Weights of a small sound classifier.
Model: log mel input, moe soft, width 320.
Rows from block 5 of a small sound classifier, named by matrix and row number. Rows with one number within an expert belong to one neuron, the router's apart. Each number is 128 + 24 x the weight over its row's rms, rounded and kept within 0 to 255. All counts start at 0. Numbers have three digits each.
Before each expert's rows are labels from the 100 clips, of 14848, where the router gives the expert most weight on average: "strongest on" is what is common among them; "peak on" is the class under the peak. Only what is clearly more common there than usual is listed. The data: synthesized solo parts of chorales (CocoChorales). In brackets: how many of the 100, against the usual share in percent.
# router: slot weights (model.blocks.5.mlp.router.weight, 64x320, trained with AdamW), inputs 160-319
# up: expert up (model.blocks.5.mlp.up, 32x80x320), inputs 160-319
# down: expert down (model.blocks.5.mlp.down, 32x320x80, transposed), outputs 160-319

# expert 20
strongest on: note F5 (69 vs 8); violin (50 vs 14.1)
peak on: F5 (37 vs 2.4)
router.40:108123129126191145153116124160145100123150107138152116144127130159151088119188152110116134079123121130107127130103175115140116165128141144148116092117120109147150114148130134140151148121141132140117100128113096154093113129133154090150141153135145106086127113129094109137152167138107105096126141093127096146118090091097140103104129158144093151120096111140166100135106105107070100109136097137112074123077118113164171102098095083098135123156132142126145132140148112101142109118147119
router.41:096177141159169139164180132180098128088124148143122144161124147140125123141156161156103126127146085111106133110135153112113113112127152153136078129165112111123143098133132161141143148102141094136103133136123088123094165129115145133188133117115134106107150107102115120131147156127139087129117157113124121106128093099102096126104110117100069090118131124141142109131072125098089121138089059148152107107103134090163143131095087093124110143175175125123102101132109134098118112128137128
up.1:117162121122111074122105144118123135136100129099125156187097144105136121115118100160124139135058147131100155141134154130144118139135139117118085170100182163147148120146091142091113138090136139116141124094115152133147144137183113123152131170116146157153154130095129142103126153135185071111142126104110192113139118078151117156117114088114097105133134159142093148131106121131096129110092096155157112135127136155125104129083102100100094127165182093131104120096110172032106141155162085
down.1:097083103125149152173139156125173106107127152116153134125105109132108144171152175113146153112147145085157103099093109137140097134170107161099148099112119147093190097128086134105140136186156136125145103118127099122103108110103155087087099155129145112092145148163120109093105161153163169188097133156157153107139103097143140095150133145116142130135111119106155116122121127102115102159192117107134089156122145126148168135153128060122119165146126144124130113142140152160143151140098132
up.2:146165135096133138113103115150114141096113128138126132142117076142118144138147110122130139101142119145101141173154136137119111089138130131147174093152132139127144122074151158127136117119145137119085128148119124081136096142075163127176130091151111119112128135162108122136099110119119097130115113134128074134106105149138161118117126121121098134081149150153166140114135108126147151122099131156097173105148122134157152133123096119126096133146153132148110121183150121069157133136119160
down.2:109123100139107130127092079173100161142119130127119098105115125105074114133142130117145101095145109115125121126109137155079168121117096146113160124139115114136117111136108167110142112121115130136170154162121111123120111115120135161137134126119087168123102167143133093163140162132078068151119139109080150184084097099099113147155113132102145151151175134140121151150148154151126121127109139142128169144084154149149138149153130170128089127144125138100163113123127091131133096148122109
up.3:110145140132120126127150102170127138095115087138104116122150092146121201155142144139106112160168113168129117092091140145166153090080135125157083129141091088108116105121122163157147121093129132122163146095107129058105151131169134162136116117121108092105108118179129101080119112136125142114139164116107126174113146137124100107110103101101139136147138115143131107162128104141158090116123120110116124079144109117166141114134103135166149121160163144134152118173106119111137114120139132
down.3:163136119126112142105070151107120193129135093122147128118120122115130131137156075105121120070116165078136144118115082127131152125136118129143102139137101143119134132128146080149102119150105092144111138135172153189143146152115135153113139086093079136130096140115180140116117097134071126112087119129104117158139116127123090154120173121173120152121142122130145157150134112139139137120122128163110141165138141148114148160131129140126115112144103096148147105122130143143130102133124103
up.4:076168142117107112123137123112143114112149129092137138158086119122156153138147152141119099151098142127120132129126131106142142123129183140140105151128108125143155123121106117169080133090105130108132163080116117122108140139099125113138136112121096139095157151120116134081111107122157119112189150136133173143173129094118109175148105105081122113121124168159132163140108116148084093096083088085149124108144189137127157143139130113146125114144148132172149127144127159093126159154139113
down.4:153086131129132142181138145150184144072124090119126123125147134134141090177116140112086148103108120122150104128082122122135104110153093133107140132152150170122131143109166126123088127133165156153121083139137065120131146124096138111093132126146163137107121136121115153132133143165134139141119155181118107133145104180142143114120126196130140123122106124126161105109150115098129140118144151110113108161146087095117141109117124114092107191097106100138173121088149100155150131085129125
up.5:123116099107128087144100182164118148068085158127136144115132097154180104136136136133113127170111137134134123045112152126153094109146169103134113121153119126101138105150102077130136090115128164107100170163106149154156155122128116155109150176115184128104129140103112136127127104101162104117108140089129159144094109101129130143142142135120144123125137097123138130132183152131122141080152181115152110094128153173128134131109078132156115133169130132136121136180100082147141122112166141
down.5:127154143194131124111124121109092130143110124121107114116105149107096110087122148155137102129109129101118131147147112132138110164098146149125139171156136156131109116162135118116109143171166092125107139127113164137106104097163140088099134153064176116128153146139103160127132089153131125106115141087105140094080129104106105110126103093110119134171101101128173136147101122120144096136117131101126151139115137154124149165118157155091098112168135105184109155130134140079138123179123145
up.6:125102108141135083115099128139131115121090101136167112142138158098138148128108149141121139190080128142160152154112170072152106097155126134126153149148142116168141149143107148119147156116119148120129126102125155127122139145157113143130155154128134114103106133172131126076133125130149169104149119161125165140148145121111111096159096114098093127121088093121113114142120176158083146140121100125150142128101138139108160069129138112175137104117142124170154174146160117107108114151167094
down.6:182113152130142123119144148126158192126110153122141128123143102148134094147102109126131154106085125099138128127180122113149110140102146117135173138130141143081161128122127079146130145120154141135096127107101078137133110103137149098098139101137133175113124130082142129135136136110146136177082144141111113090138131086141165165107086124143138117087112153141137154090146116143171100152150135130127124148087119088166086137141126103115106149089111123133151118098173135150151103140077129
up.7:168174171127180126131121108127130085161146158143153140144117125107168103124128128113141092134133140145127153146140108046154143112152127135143129121138125130114106125174121117133146121161179130105126110170125120147106130150096141131118142119092149099160117132136106120160089132142148139129152171096126153160098121161162113101060131136121137129128100128144129095138137143125147107158097151066157087114137160148136109114079140131125113137191140147129156144139065135083090109127100166
down.7:144144123119103148135109113076124077110118142127135111117114117146107091135127148118069124069130134113146102141079111163114086128119116143140138116114159136152122081168132098143122143142118116160111139180132123066144113151137117135174163145103110119124151136124137160106154127141151118119133136127131087154152140098119124086144165136131100129137158128123177126099098127108072141158150126163115109175124096099134161144127124116160137151162146118126130120123111124144144152157108154
up.8:168177160168156102129173143130078131083140107163122143105116104136129126130138098132174145102142081131144164138128084114095164111124154121155119153143141155121115138185097129158132129127175149138166094145123100139136111128137128113098159116152092139139132122082132109174138123114152115165104124085141075119126099147155136134070146146162151149124123114139140120156130117107102129163130161123153179093124102152138134142097141124141131128170142114103169139146105113120125127116147092
down.8:108140120120139116124087123060122132148139123170135161143106130149131110163148140161107089137168143155123122118155148127108158136122168112148180115054135135141174122156110138117123133121117152091127153129129107150130151139163171162141129135132150121139095126129104112144131104157130127105098143119156162168143144100119081098101147138170132163152145077124135137096142121153116119117090086145133121159124110183111068168102095140109106132138139107106127130155136164080097106113113145
up.9:119112139136097118152075139104100153108119130145141145129119107119121123108169153115127103200089142150130157139098170090138114102129103117123128130108168163114121129179086164132167105102134139134119150165102115164141137123155134104145169147114127172105131167144116133102129121109172112110120122126105126101163087082139152133138134131111078142136089103138153088159168150178126124130135156119143104131123174163132131112090083107122102119136136126127115148157114072115129165109180112
down.9:164125111146110137138156103127156158149164159126122100154109119124091078134130139117087141081109132132161137148110118117125128140153104132142152159125095153128145126147122125114100132096176102144165155127146107136122091151111165044083130116126118111111169179129166149158123112104139137129097118099138140123093144093119168162105125139123168122125155135142131146131127121142113058136142166148126153160064148083158146124115136137099101134165127138145116117108128147127156079164098096

# expert 26
strongest on: flute (95 vs 8.5); note D#5 (47 vs 9.2); note C#5 (47 vs 9.8)
peak on: C#5 (30 vs 3)
router.52:135178110143158157194118119156120104137131120099197133154121173149111121155142153159130178107124123127138135139136177100121152139110143116078120121162147109133127116125180158115164116140166136156131150080095084165123155147163118116110122122143130098125127079132123116145142165127157128130080111090067111117106131092089115135121110146152095093119103103131085087115100112126089136115098061121171115095127120105134141094110085123161147158139144111106094144132107136100155089117155134
router.53:095142128165154163158101138128142110144127111105161125159124153173121153164169159194130140109155130143121137098146158095130144143101144153107131117142141097137119142143129156131178127126145112163161143085098114143112156138165143142144109129111153092100116109141124140159173135125158130151095146133083123150093143125078147139111123114112075147092145092169126085114090111113128105115124079124143124121134125123140167109091105097109107139160166110105126109123121134100162088111149114
up.1:136190120137116111158110112094130121135107102129138136147119132137130146159084087154131142107119137144090108158159132163142140118123149119103130126142134122134170070117133158108161119131116121139142113094106130065144127131126112123119143132184096128131152132110122110100109175116200101132071107176117142164090168118112145103136107160104129104138138087133112111094090133150150140135121128156147182094148107128084128136101124094114140121143175132114141117135105145139126099130113143
down.1:195135114139211123137143137176116129150092091132150134095088121106129118137113111122111114118135161147175157147119159098135159105151141119095106135170113105150118130167142147110143124182134115116138181124121121134107100134116127144129148161138135142106125083156103086083128142150105102130082136106123082150103123123142148082135108121121126110117110084171124153151117132146084147119119108145127113116151113157155191110136152171148130169161135159109130128140152106104091154059116166
up.2:153114077133171138153122131124116105142121117135109137103119138153140109124110111156146153126135117142158113099122118143143154089100130134141129153127116136080126153113162165115135100093115171124138164085119111118149096120156157119117177099179145144136110117133104114130169134134114115110084119070100151089113166126109120143129163097190107101191131100152135141093155143160132150146106124116182145098134131131177105104137134140132153147079111124159110149099126095146129110143163153
down.2:201141092143184116101138111140139166163127121164103159130162107134124147139125099132144140115147090126121125108125114163109139087150065091109152129131150105090134177116156123137093110115105181127135112135157113131112109109115127145133130125144131103162113163118127113092122122147120104100114104064123122131128116127118126121138146117197163142136141110145116097106112102149119170137138132119166172124136186114164121101142110145131122145098126182136122112108125086132078137120121094
up.3:106137113153126151156112107088140095105116095121137118101126118122121128160097129156109120121129138151118125151185121159113116098118135142075146152125137109162113118124130124097154114175140089172151110139095121101174129148124140150114104120129128115107120106127140107102115147107143092145089146202132114152102126139126189108171174146112122087130146166128158119132101132127158154129095153152167119097161126158091141119132135137117142154183166116104127154151133164158114108130088129
down.3:144133112090189144127149160133107100131117104164142158117129164123126138113097129130133124135161108171143123124110136127112142180136165110122071118155132092132126098161154168102159142157106142131132157120137168130147158159175102147130105077117128166124111128118106142125166172142138097128116145123147110185124084148112121088113104096118113121150136102164136145103122164101112149114166149106089109126131087135119146162080120136123160142157176113139150134087151096102121111143129157
up.4:182168111148106130145128113128103165119102099127128116127119131142114109140096121166093151112133120169096083113120106157128143100105149095124097173149142127122106113125170155104154112123119140085127134094135154099156089122153132118111167129155105126159136102130115127128124159142122130098089098115103133140089212092132118168087157092156124123163106119150098151077133145154139123153092138114128165086155126118132110114126151167154139134115157133147149132133132116138099124138130165
down.4:174169133160216079102150090170134086206124116131127108098125122175162116140113132113119146107145090134143141134125114140140124122163087112093130145133107140114135164119132101148094111137146177155092110094145097112115117118126136132085146121122139111134097121105099125123142128155158118117126118099140118136127124136148094101145170122186119132106101082161133085136096115130172155151127139124175114105157135129193145103104106172123136128132144150150100152129113098121130124067129118
up.5:153144165176121132133137168130090111110095102152116138159147139092089125130161094109114127124113138114120168141152132151138120087127135150143133096096111131120138125070155103143063116109118091122122136128150117072110094109107120119128138094114138114144096116109126128101109121141147147092116142139108132172148095153174144095110105154126125147111122127150147090112133102153107102078115129112154138118129079120126153133118120159179095130143128163120147140142108129145089085083157115
down.5:154123133110121151141121117080073129115155105111173126105102117136171145117140073122135073118100144111155113132129143140099143119132161166139121115115112097145129116137145110070128096095076124108145147140120164156118107133114118138137158100170072133165097127137140137169128108108118122094120143088117112119123107144142096137124112123119147155092158145107107147142142121139123115094121111155127153124159086143101145153148139114119085158129111130125171142126106164202182178094093172
up.6:075103170119135147114111149132118126116153108074128119129108173116109173131127126110151121130107121116103179157158157073126094145115122074160113114148125136117145137122102139150161106107131109111128136153123142131106125176149116154144131117110125098143104152094109088188120119141119138122166149084117149135146158186157145144129142073088095175134129139144105122102163137156166140120115110137122156107124150147109123065131137122114112106119104122129124110116126100126127108115196128
down.6:184147096128103128178136106115142133086125143154151162161117133144129101135137130136121153166125163149114137088145111139130126129089117172158121156108138125122113134111144115136078162082159200145120165136059135124138095122130172091126113145115122146110126126118156137082131120128199142124140109150110148139085136078095135159098116132129165106123139109133109125096155111113110090107153117114140126112078120109150150106117147109143117173141140130126119163136159115089145147148085166
up.7:148146145151117153131170116180118140085120140158103142156121092126104168143137138081120151103121134106138112141137141111146131092167138142161111106103106153130119142110183136125110099119122109106098135148124127098097122105070147128141126149125126118129120143137127092103109186177122097095110143109114131125102133115153082122113125178117134148132156139126108099120112078111118100119097113123158128130147101096149137114105080139165113104097108148156171113124115159093143112121096138
down.7:139155104116146085155157081168114148159170137158168133107138113139151140164152130093145092125121129138141137151128113121121137134114100147111079111123074115095181123110166155060158102125130111128153135155128150140111129121104123144159152135167077104110116100109105150134121138149125100118099112090090128120115116154151122092151143120115112131116154153128103161170151096140104131119130116155170164139129117162136125100121113181121100139163127124158138132086059130137132143117141097
up.8:140123128137088111131138134153114125115166113151131155123142094119125169149131099102154140090119115139132145131145145094106128091155164123163070074152109140139103118117143122154111126127136100101160107148117111098075084108115102149129092118102149112138063096151122109135089138133130095103107171132126145151120131130124129118144138153121150165134071100132126106135102095121127110135139100133094144128163107144108147143109113110152089164099157150147155139137137071148152144111105187
down.8:146139152113159119127165093142086189106155146165157126147128143126093115145173141087084129144129162142144090136080168143102173102117122183138132105151107149141118099111176176114165093146101139153172126144119138139126138090111106134152156133121082153159104131119133135120124180139099136118124098127104110113097082138135120095124106133110136145108167130147115134146152158119083104116134106128127168136145148174143142117146140145158140157159116152136126134113071139119133139140139111
up.9:086148159123112135166103118131117109159133145109123137149092128134101132132150165156147143115133110137087145123167151133154129140095103172075137127130091116113156113124107136092176136113136128099121153136090129125125163132173173126162113101100106108098166152078090135167122147093167135139082131106144149129098153123086127159124136106094074130086146130188092137107139147126126102121106126144130157097091142151140156074115116121092128114143156129109108126138128114129136124156122095
down.9:155138113138118084106125142160137097132141149114144113088159147120174143124129106149139157141114121132146139133154085120129108145144109131160097106107101143137107126111077129161100105141123164129101115092085070152156097126085107108091113153113106132103127127144124155090076115175138115083132140158131148148134138087187123145122134116129122123152107151119083206141083107102163120147136122091161130085117112145132123098130150174156100125103128141128147153155145119133137138128111133

# expert 1
strongest on: horn (84 vs 6.8); note D#4 (30 vs 11.1); note A#4 (29 vs 10.9); note D4 (29 vs 12.4)
peak on: silence (59 vs 25.5)
router.2:125157140150154133099168184131097103107159132077143121150141141149114094126163104141085083119135122135072109096135152112144124113124140113153111122124154080114111125124146104100134124107161145148143127110111122121129096163146112143134111105133097135131151122153081171127096108158152116167116144115114115127125099132129155092105113138097109124154102142124120138093116093137152094170138109116105074129105127105118103110107086110143146167098111106126105142101093120080089156109124114
router.3:136138129143172163136164143145107123098141118084147130159115134144098107154164130124113107104137106133123127125122166101157161141113163105111099112170167075139125124131171145127151156127162116167131142097106113120114138190098111093129072106146081117130126070151114151116131133125144096151120118123081090131127140079134137092080092104138088118157134115103119132108098079128113119160122105121103078117123136081154111105108098126154135164118121097140115136081120131084073123145139115
up.0:119116076147096144132098120126181126144132142137145137138083155120145142153178134115105105134144171105141130091112083145118129098150142104127157114094097138133106135146151107101125138145106139115152175103163154116093161128098117103113124108127138128105135118128129089147124126103153124131131128146143173125124120118122101169175095103098157109133122079134166107106171111160141119064132133137139116161145145144121070136142110097104116113128127169102120121091084139124078163128069105
down.0:109120149170115107134151149122149128098119147110150135097089137171128133097116131128150169134154107118136097116092110157195119110146113130118107140093131135156130068132111145144148168161102150108084154133104143153129095131100090132154159114137121155117173118138141132118147111143131124114143180121106119088092097071155159102188162150135094119127112119109103127127074117114128125152133141151117165123152121104131156100137134085128119121129171144153132086093128118113102130127139145
up.1:100144115096128137076119137102095176121125136119143120121132175137103160134125105152129149141084134138110119164145146117127083126129115120157172128157135126127125121096116093146132118150155134115132124124145108089147095098149170128129114128127139136112114133112117109140112111130080106078153114118154140132151126152128115156100114126139089166107140123132128171124094128121137118117106113100103139110157120122120119125131138129133142087093091122091093114071120123098117103105092133
down.1:139134118090119063150099137114120072105129072142130131094123147105124123104156173121116121151089160133141087166125137118119112119129123104145092153110137152150103177117104086135102058122115141151132107111150142138178158078103137139132111113157153139164129134106109139097125137140084184142126122141150152115144150142131115155139132096109127165154086138117149127115133142140123142113129146111161157120136130155134135113083117161132144128087125128141114096109159145132174089129133092
up.2:150178133130077086183102141113116147123100119140117122163168115174127095129126177139122152130130135132115134094138111092139105139098120149106134155173172154097130134071123124142158142123144174133097129095111160154124136132161139082137107134143115169098124088152106100109177116107145104118110135108093123119125080107172127140124110097169109103131112158120137158144084157101098083120138120118134129122138120091139151128113111113110152092108110111108130111135125188107091130156111122
down.2:166097105130170145133134131189146144140158163123130162095126151086154102201089117163133136168108124115112138135155166135106144144087142156168158117110115160145134137138123140141130147093112164092129130115102088123105125137124132122134151134120163132152086117083121122124159115168119099141151143143152154129150121185106163144125123118145142128124156087112125106094161158137096101129121142110107128123096096117097117125117125105161126119155108076133150150128155104143106091109137147
up.3:118143124154160153124142162150124101139134124122106116114126138148163146110133105172121134136075142124120109131141123081186141160112159128134088122145122067130142106129125085144151138133072147122091120110143154068093136131137166106147138183110095102099139130085129116132139156189172122112135084126108148121135151111135124108112134117123101136141103120097139147133101100163159148123114136126170137151145140093096110123114121150125141119122167158155135116138143167087138129101130162
down.3:110157160167127080118099101097076079151127129109148133087122142154122178099118145155135120109131115146140156134107153131149116097173150119150119158117134155108128134152089115148151087101109098135116108157148143114110120121144131134114138168110133120118129137108127098121102138123110186098130080104123172094105134083120088098128176113121123089112108096133129112166125153163150116126140158133157152119143148136092123096093130161123158136128149132104151146151160143072132136125152133
up.4:126091146130132136132140128145151099136131125132107123113105139140177130149098086111139100097100071112087109187164111090105159150168119143165136149163141109103132166141118147121131134118116144124113151109083123132174134125143117130127118093125166132141148136123124141119127202108119107099110097140103131187145108161126128108133086099075093143138106136158086102157105100140107121149091103141130117090109076121123093109084164125151071103094136119132120130103118165119116092150145113
down.4:106132138148111131138118149119123080138090114120140107132154162144132122116158174107132138118147150098092087132123134116090108106129170142115127105134123141113118112096162131145114110138111094130131120137091133123175170127103107109148085097134112143107147112143153157145137184101130140131110108150101139111096102110104129161172097137076108163149106150108121116158150141093144110134129111123161141116118132160118113147145132107122094126116124110139130134089159158123154152127096135
up.5:174134114114100073160094136094150136143165127101136133150155095078119179099130115094149123115156103144144145150147142104125161090127090121121116127131134159165112146126058128151089133108167116131134109132101083148119148173116119118125082082123129102113130118162138162106098092114128095186099164117136167193138160108116172100097171168126121138095148106103100115123139139113130100165133111126078159128110106159138115121141127112123093153144121144125120146107099092154169105111153084
down.5:169110106143129121107135095092179146107101121133081093124157150168186110138146117126153093154100134107102145125115175122138143116125128121105131127145107112091177156142167136164112107131106176113149123121107114088137100165134137110046129126102112123094108145118147136129115078134129113128112137132130118151147121125142148117133124161202142127122128100171092096127141087123144122206205155124091114135110113124164123118135167104102087102114159160161165146123130143134111152132120131
up.6:147076146116117127136160198110118085155107105157097133112142126141164132132095127112126115123111102126127146196135128104135118138167110138147188118122108114142156139117090114115118141119120127137121138101128120121163135131111138143106132136113120119117123101118118141110165168137114106056130099179134114146128078162114152095141078112095144145141120185163089153131090129118098145149109080151146126146139109115144136130093124129151100108098151096130160150080130176131105107158104140
down.6:153114138130133101137129171131089080125140092167135141138164122095169138118150138153115108130153152130115066138104186134123132172144164137099125143121140160172128096109151111162080123149124138139120114108126152123156156111141124141163128090174119146133160146142139171132161190140165141148117095101119154122122144150099148177158089124127109131187110153112150146132121144118125113122157143084126132116112170173111113165120109105146111122090101102156148122124135139150138123140132122
up.7:138117120153117155103137147126149112111155114113111144145155140155141136134146094110162093114135127120159133101144110148118113150104126124122132166144154124112122145068161113183080107088118147117084079125157127100146114138105126105127136131152113132139104142162124109150111103137065123129135156131106087092149135158173138150109106122168112128109147101133178097146152145145120162113095159095097101095091092128145150129109152137116132111104111116092134117144179172106140108131101137
down.7:141168140110109153153121098088127119160187136137158115118130136168179156116131124104112151106150147130139114135136142110116135143142091137102125112158122138080147119160106113147098148132114131123089122161161148151127140141112121120143141100107131143174137127124141104113085131067102110134098111132128139158131148090141120100088106159126131126086162126159109105100107108105144145187104129147083120120084163147178112139117148121144175110115127125138142133140128158107113113152101179
up.8:123155138124119153121137124104118095179097098148146097156091135141128128135168113130135102107100151153123122136126087125124134120124122153162101116122118121110135111154126083132182133114110094115133134171166127137136122106106150145132168145100138110100185103136155091123098119130193112112131084146136148153125124123111124156147131145068110146184137103135137135183128073116136138069096138147138128141168080158123109134150166113113127142153168171138107143149106118111099145100137122
down.8:111137119162111145123152147107132149110157126077126154125128117133123139106138099167124157111137141138144117157129140115165154092143109131110120127121122142153127107118168143133144116137108192110166101160162105098111151148105131124145181135097098168166093141108145118134100117136112136147131098103131130084157188147142102134133100101109125119106129114142132114172094106131071132101100159159129119123197082137086131126112141118126126112127144165127161126109120160121094138105120115

# expert 21
strongest on: horn (91 vs 6.8); note B4 (52 vs 9.2); note C#5 (43 vs 9.8)
peak on: B4 (31 vs 3.1)
router.42:123124149163129115147159127128136129082103139124105151118126136149126103152120088142118127123114135140101114115141182087131104108133143113136115111116111119116176090118101112092157120143106129113067180132118111120111092134106131109144145147105105106113156134141139141152148141186129107147120164126139122140112118150164167124142116122111074137147120120138123165124092133166142100127135136156124138103131120100156106133110135123132103142176132140158153131104121104073144161087067165
router.43:143135123139159137180170153153157102099104156129142146127132200170112114136154128152115118139105070156142167084143179080134111110104193124145113105121139107120125112093126100092178091140129110113085181126110106102128138163136120097129118140083112086102080132122129123146162142136138135155090127095125124156109137084112143109123094120146079139147144104111109157097118125154126104108123075128132129114132109064126134116137066101130141146167150147130108107123092099134136108104121151
up.1:091150134143106120126125156109119119093121152148095144142082087154116119126091145133131109111124166140075093057158194115121100125140147123131119145105143132128100122102108114163144133118153134138139088131084132104130130093151150116130163152117154197133119167129127099124127121114155063120126137136097135152160109087174111143133126144153144155151099135128148082115141142146129099197163153146113128094129124117104150109126097081139131120118106107183170104096098119154155166123111148
down.1:115113115133120123121125139113098133136101135136144143140142122114147134144101102129169118136165095163115164120137086167129138133122133116147122112165072142112144128144154107143098145112136156140118122070116161102152079102129134185106115110163143111080158192091148136076115105128127095176115122122152125135069125136108140131081147127136121100130126158127133105102118127166180148179134126147166158115068121145174136159093121149154156153136079170189126093113107136121098149125158128
up.2:132094107162127108171163153155110156152131148149114134120169144116147071149159143127094107158136095140105108132140154061124122117121127115158139148123127086138168102123118115140177133133106150123076144091115109137151154149123146106168135121071161142148126133134140134091129108152163112113126119158100136113153108116115153108147141095148126113147156106120173160082110112121139037168158080130145144103132108132102103137141120086166124134122149126127118131120098138107126168117065163
down.2:123117126099125157104160169132148092153145167133161132077170159146125170121112108198149110132110115148126176115152151156119142205090170135175103118128128126141114142114124133164164126113117171103131092102128119085135107138153150140111107203105139095141119127147114135120081100105069113096149076104187147116164165086117120132107117133136143120120139140136117158115132116156146167107136147133146113114092132118165112133136116130121179153126142136150135123141157104114137117115169170
up.3:161078102134108133187080121137156154098115135132123109137152130131121098130129110161095096166145116123126136126139163187137119139133115102116143098117078122133128100153120099086108128134094133126048194114147129159120079136117082145113104120094135113073119099147146125116142078148101146106117114178140103124095126137171125147125127135114069096129141127134116163142102103154111094154132119136126134140076136159117127098139110144168119110182127169160135157155092117072103129067071155
down.3:127154149111125138126172148113104079125138139101125115127104169151165121144109171162148136171137170159142123159152156081107120132138142102112094144120145115091114144126111109138141113138123162147135140184141138126153155142100120103123090083124117157138118117126132108141166171104153128134157126144149152090123102138114140119112098159143100139129111107094095155142143149112150171153123161107160116149106099114096071099111139135148145096145104107107167094150154184163141111128103118
up.4:126142120142120159119104110121162084127112136183131120180117126130165128132122086154124138112128138131130109129143142136111110089097123105148092152138142132098137133104122108125179124127118160110128114130113143105116116123073122096120164100157117100141126149131139093058117126135147090149114159104102118148100155128123128089112111124162131120131139132146071128067110141181142098139096100112064076120136161115125130122115128119186132147161143157162142116127123127116102075121102170
down.4:111140120109159153115075111169100151154095131162168132150071156123102098118133117084088130123094146082107118088118124175118076073114139118132144122106158091115133077114107130094134123132137083124128123134130131121122156141139155145134137147108145110103154138177131122152174137108156123108101124124106145167108141131097117141153125133170149115140142145117105155149152151119105100164140158149142130122115174122141107125142125109152125132125157125101132157112120105126183149185133134
up.5:178143132144124180163119099111143158115096131134145116150139155121117099106083119138127086119149120116136142151154131154113150115095146069172125104095104148136132128138166104092131124112094154119091178129130111106118086168144092147109122132119111148116113096132153142141148122096142149132185098135159122141136157115145144128109153141096104091135133126141139144145114095189131130097112135139163127120125106132125109117153119134141153138147134165071093147170093110139109144115126137
down.5:125157126149135104161133138120104114150145097131141107120097162100103137130145142147137113159116153133116141133131144093127157168104163116124076140070107141090156138135131132073165087124111100109167111160109105145139160099174145094135113117153164157128112120103089124166155123128116191106143108114119118126145122113120115082159106112137098089135103112114113112166178150093130121071129140141176116090147120105078124160109106146145116117169177101095125145101146115096131081119116104
up.6:136117134104108085116088145147132110084184106135125132113105124106140152107107136139098147152093158135160122136129114086162133102152127119119137120163110159100153150146077134128090132095126122130138136145100140109116105109122123096125137171117107110121149122156103127118134140138142110103180116118117143109139114110150143126134116158073143114114126115138108141142143122118055150090089112130148149114159104137124167154089137156115103142161135085159116116129133128092179127132127108
down.6:158113088181088120156172125132169165091138120119140115141095167141121108163173146159113155108108145116147087158112136101149104116156114166120139100143127166137124138115148128124104126129152131122166109132092180093135146131103133076106148134140152155099120137112152123110157133135166117153094132134150149110157165134103111193119110141096145138114157134093148141119101107106116145118152143109159118155143121143093139121156140086104106153083154160130160125124155149149118165125109133
up.7:084132117158121119126162120122109071145142124121165132122151139110141099111125133148117129106111121109128106158106132098164137094124095147108095153089163167151139139121108101109089169120166121087158081108140147148090115146087143096136150155156110128124142110130150143121136175139179123152151156106140147150097153156110133144132124138105154138120121164165136151169147144156113157069108157116186116125145130131118163098109165114111146119111129123098126137151105125137194091082149081
down.7:150148091135119139166162098139129142111154125154154138089104137122131143102173124143134143122116179124148116154080145122111100128116127141124110140119136098138136098137152132143150139147098132082158098155127151165127134130122158148127165144140111161196127194118122141134143152119084141121088142140158121124144110137117126118145099156108169141146147136118139114107160123112083128076109135152169130156152112167123138160147126122119149157125114145107168127064155138140114183136116117
up.8:090139152144114150104148060113106092148136138105094116102147096120112124134139151113111128105128114124106130135122134085165141115157143127134080100086147120100111140118134139148121116100108096149170107119138137129100138139084151125153124122151111184149137137122116142093151181155099129149152112122113156153170113158113128117161099173124138125144101107130161096177108160116147120150158125134150125097138111138120135106132120114154133144107154123085152131116095139136148127129148099
down.8:147140084104139146136118068089129158150151131147143112123123104133127142165133116114141146132114077146136157102145127147147178101119111141141112080109120126144106096130155163121157116082134140136162135148157158149127156155124134155132130159135107128105143124132190166151098124181075107116151112141116116174127096149112112152151184131079107114080172144169138135142155094186143103131125126146138128155136117132156119175149181150107138158094119146141121118087099132105125099094157170
up.9:111140101108110120133128171137132147066090083133120117152085157121142127154142100137164105115105129115153177117103106161129116129114119106113098129125101162093125118106133104152108124143102144117122094108147148140123094129071099129076154115152136143156105106165123116116081096120101143125179093159114091110117140107135126165127116092167141115101142166155123131122137139111126130138108161131127130165129129121085129122120150132133157076098066098165096160162102155143157095106133141
down.9:140126145104124145107071117116104176136138122159128143135098142141126144130158128090146126144093131144144120112107140119135088120145143160128135144146159121152164097142116123136115125164103127163162101155087177141108137133129129111141182112134121121118082132107116099110153144140109104113098106068117123115127099129132119154108108156131154149099148084148083089161163124142086117139084165135133153163134139141145148133112116145133098166132100162128150120118096136123163115104127105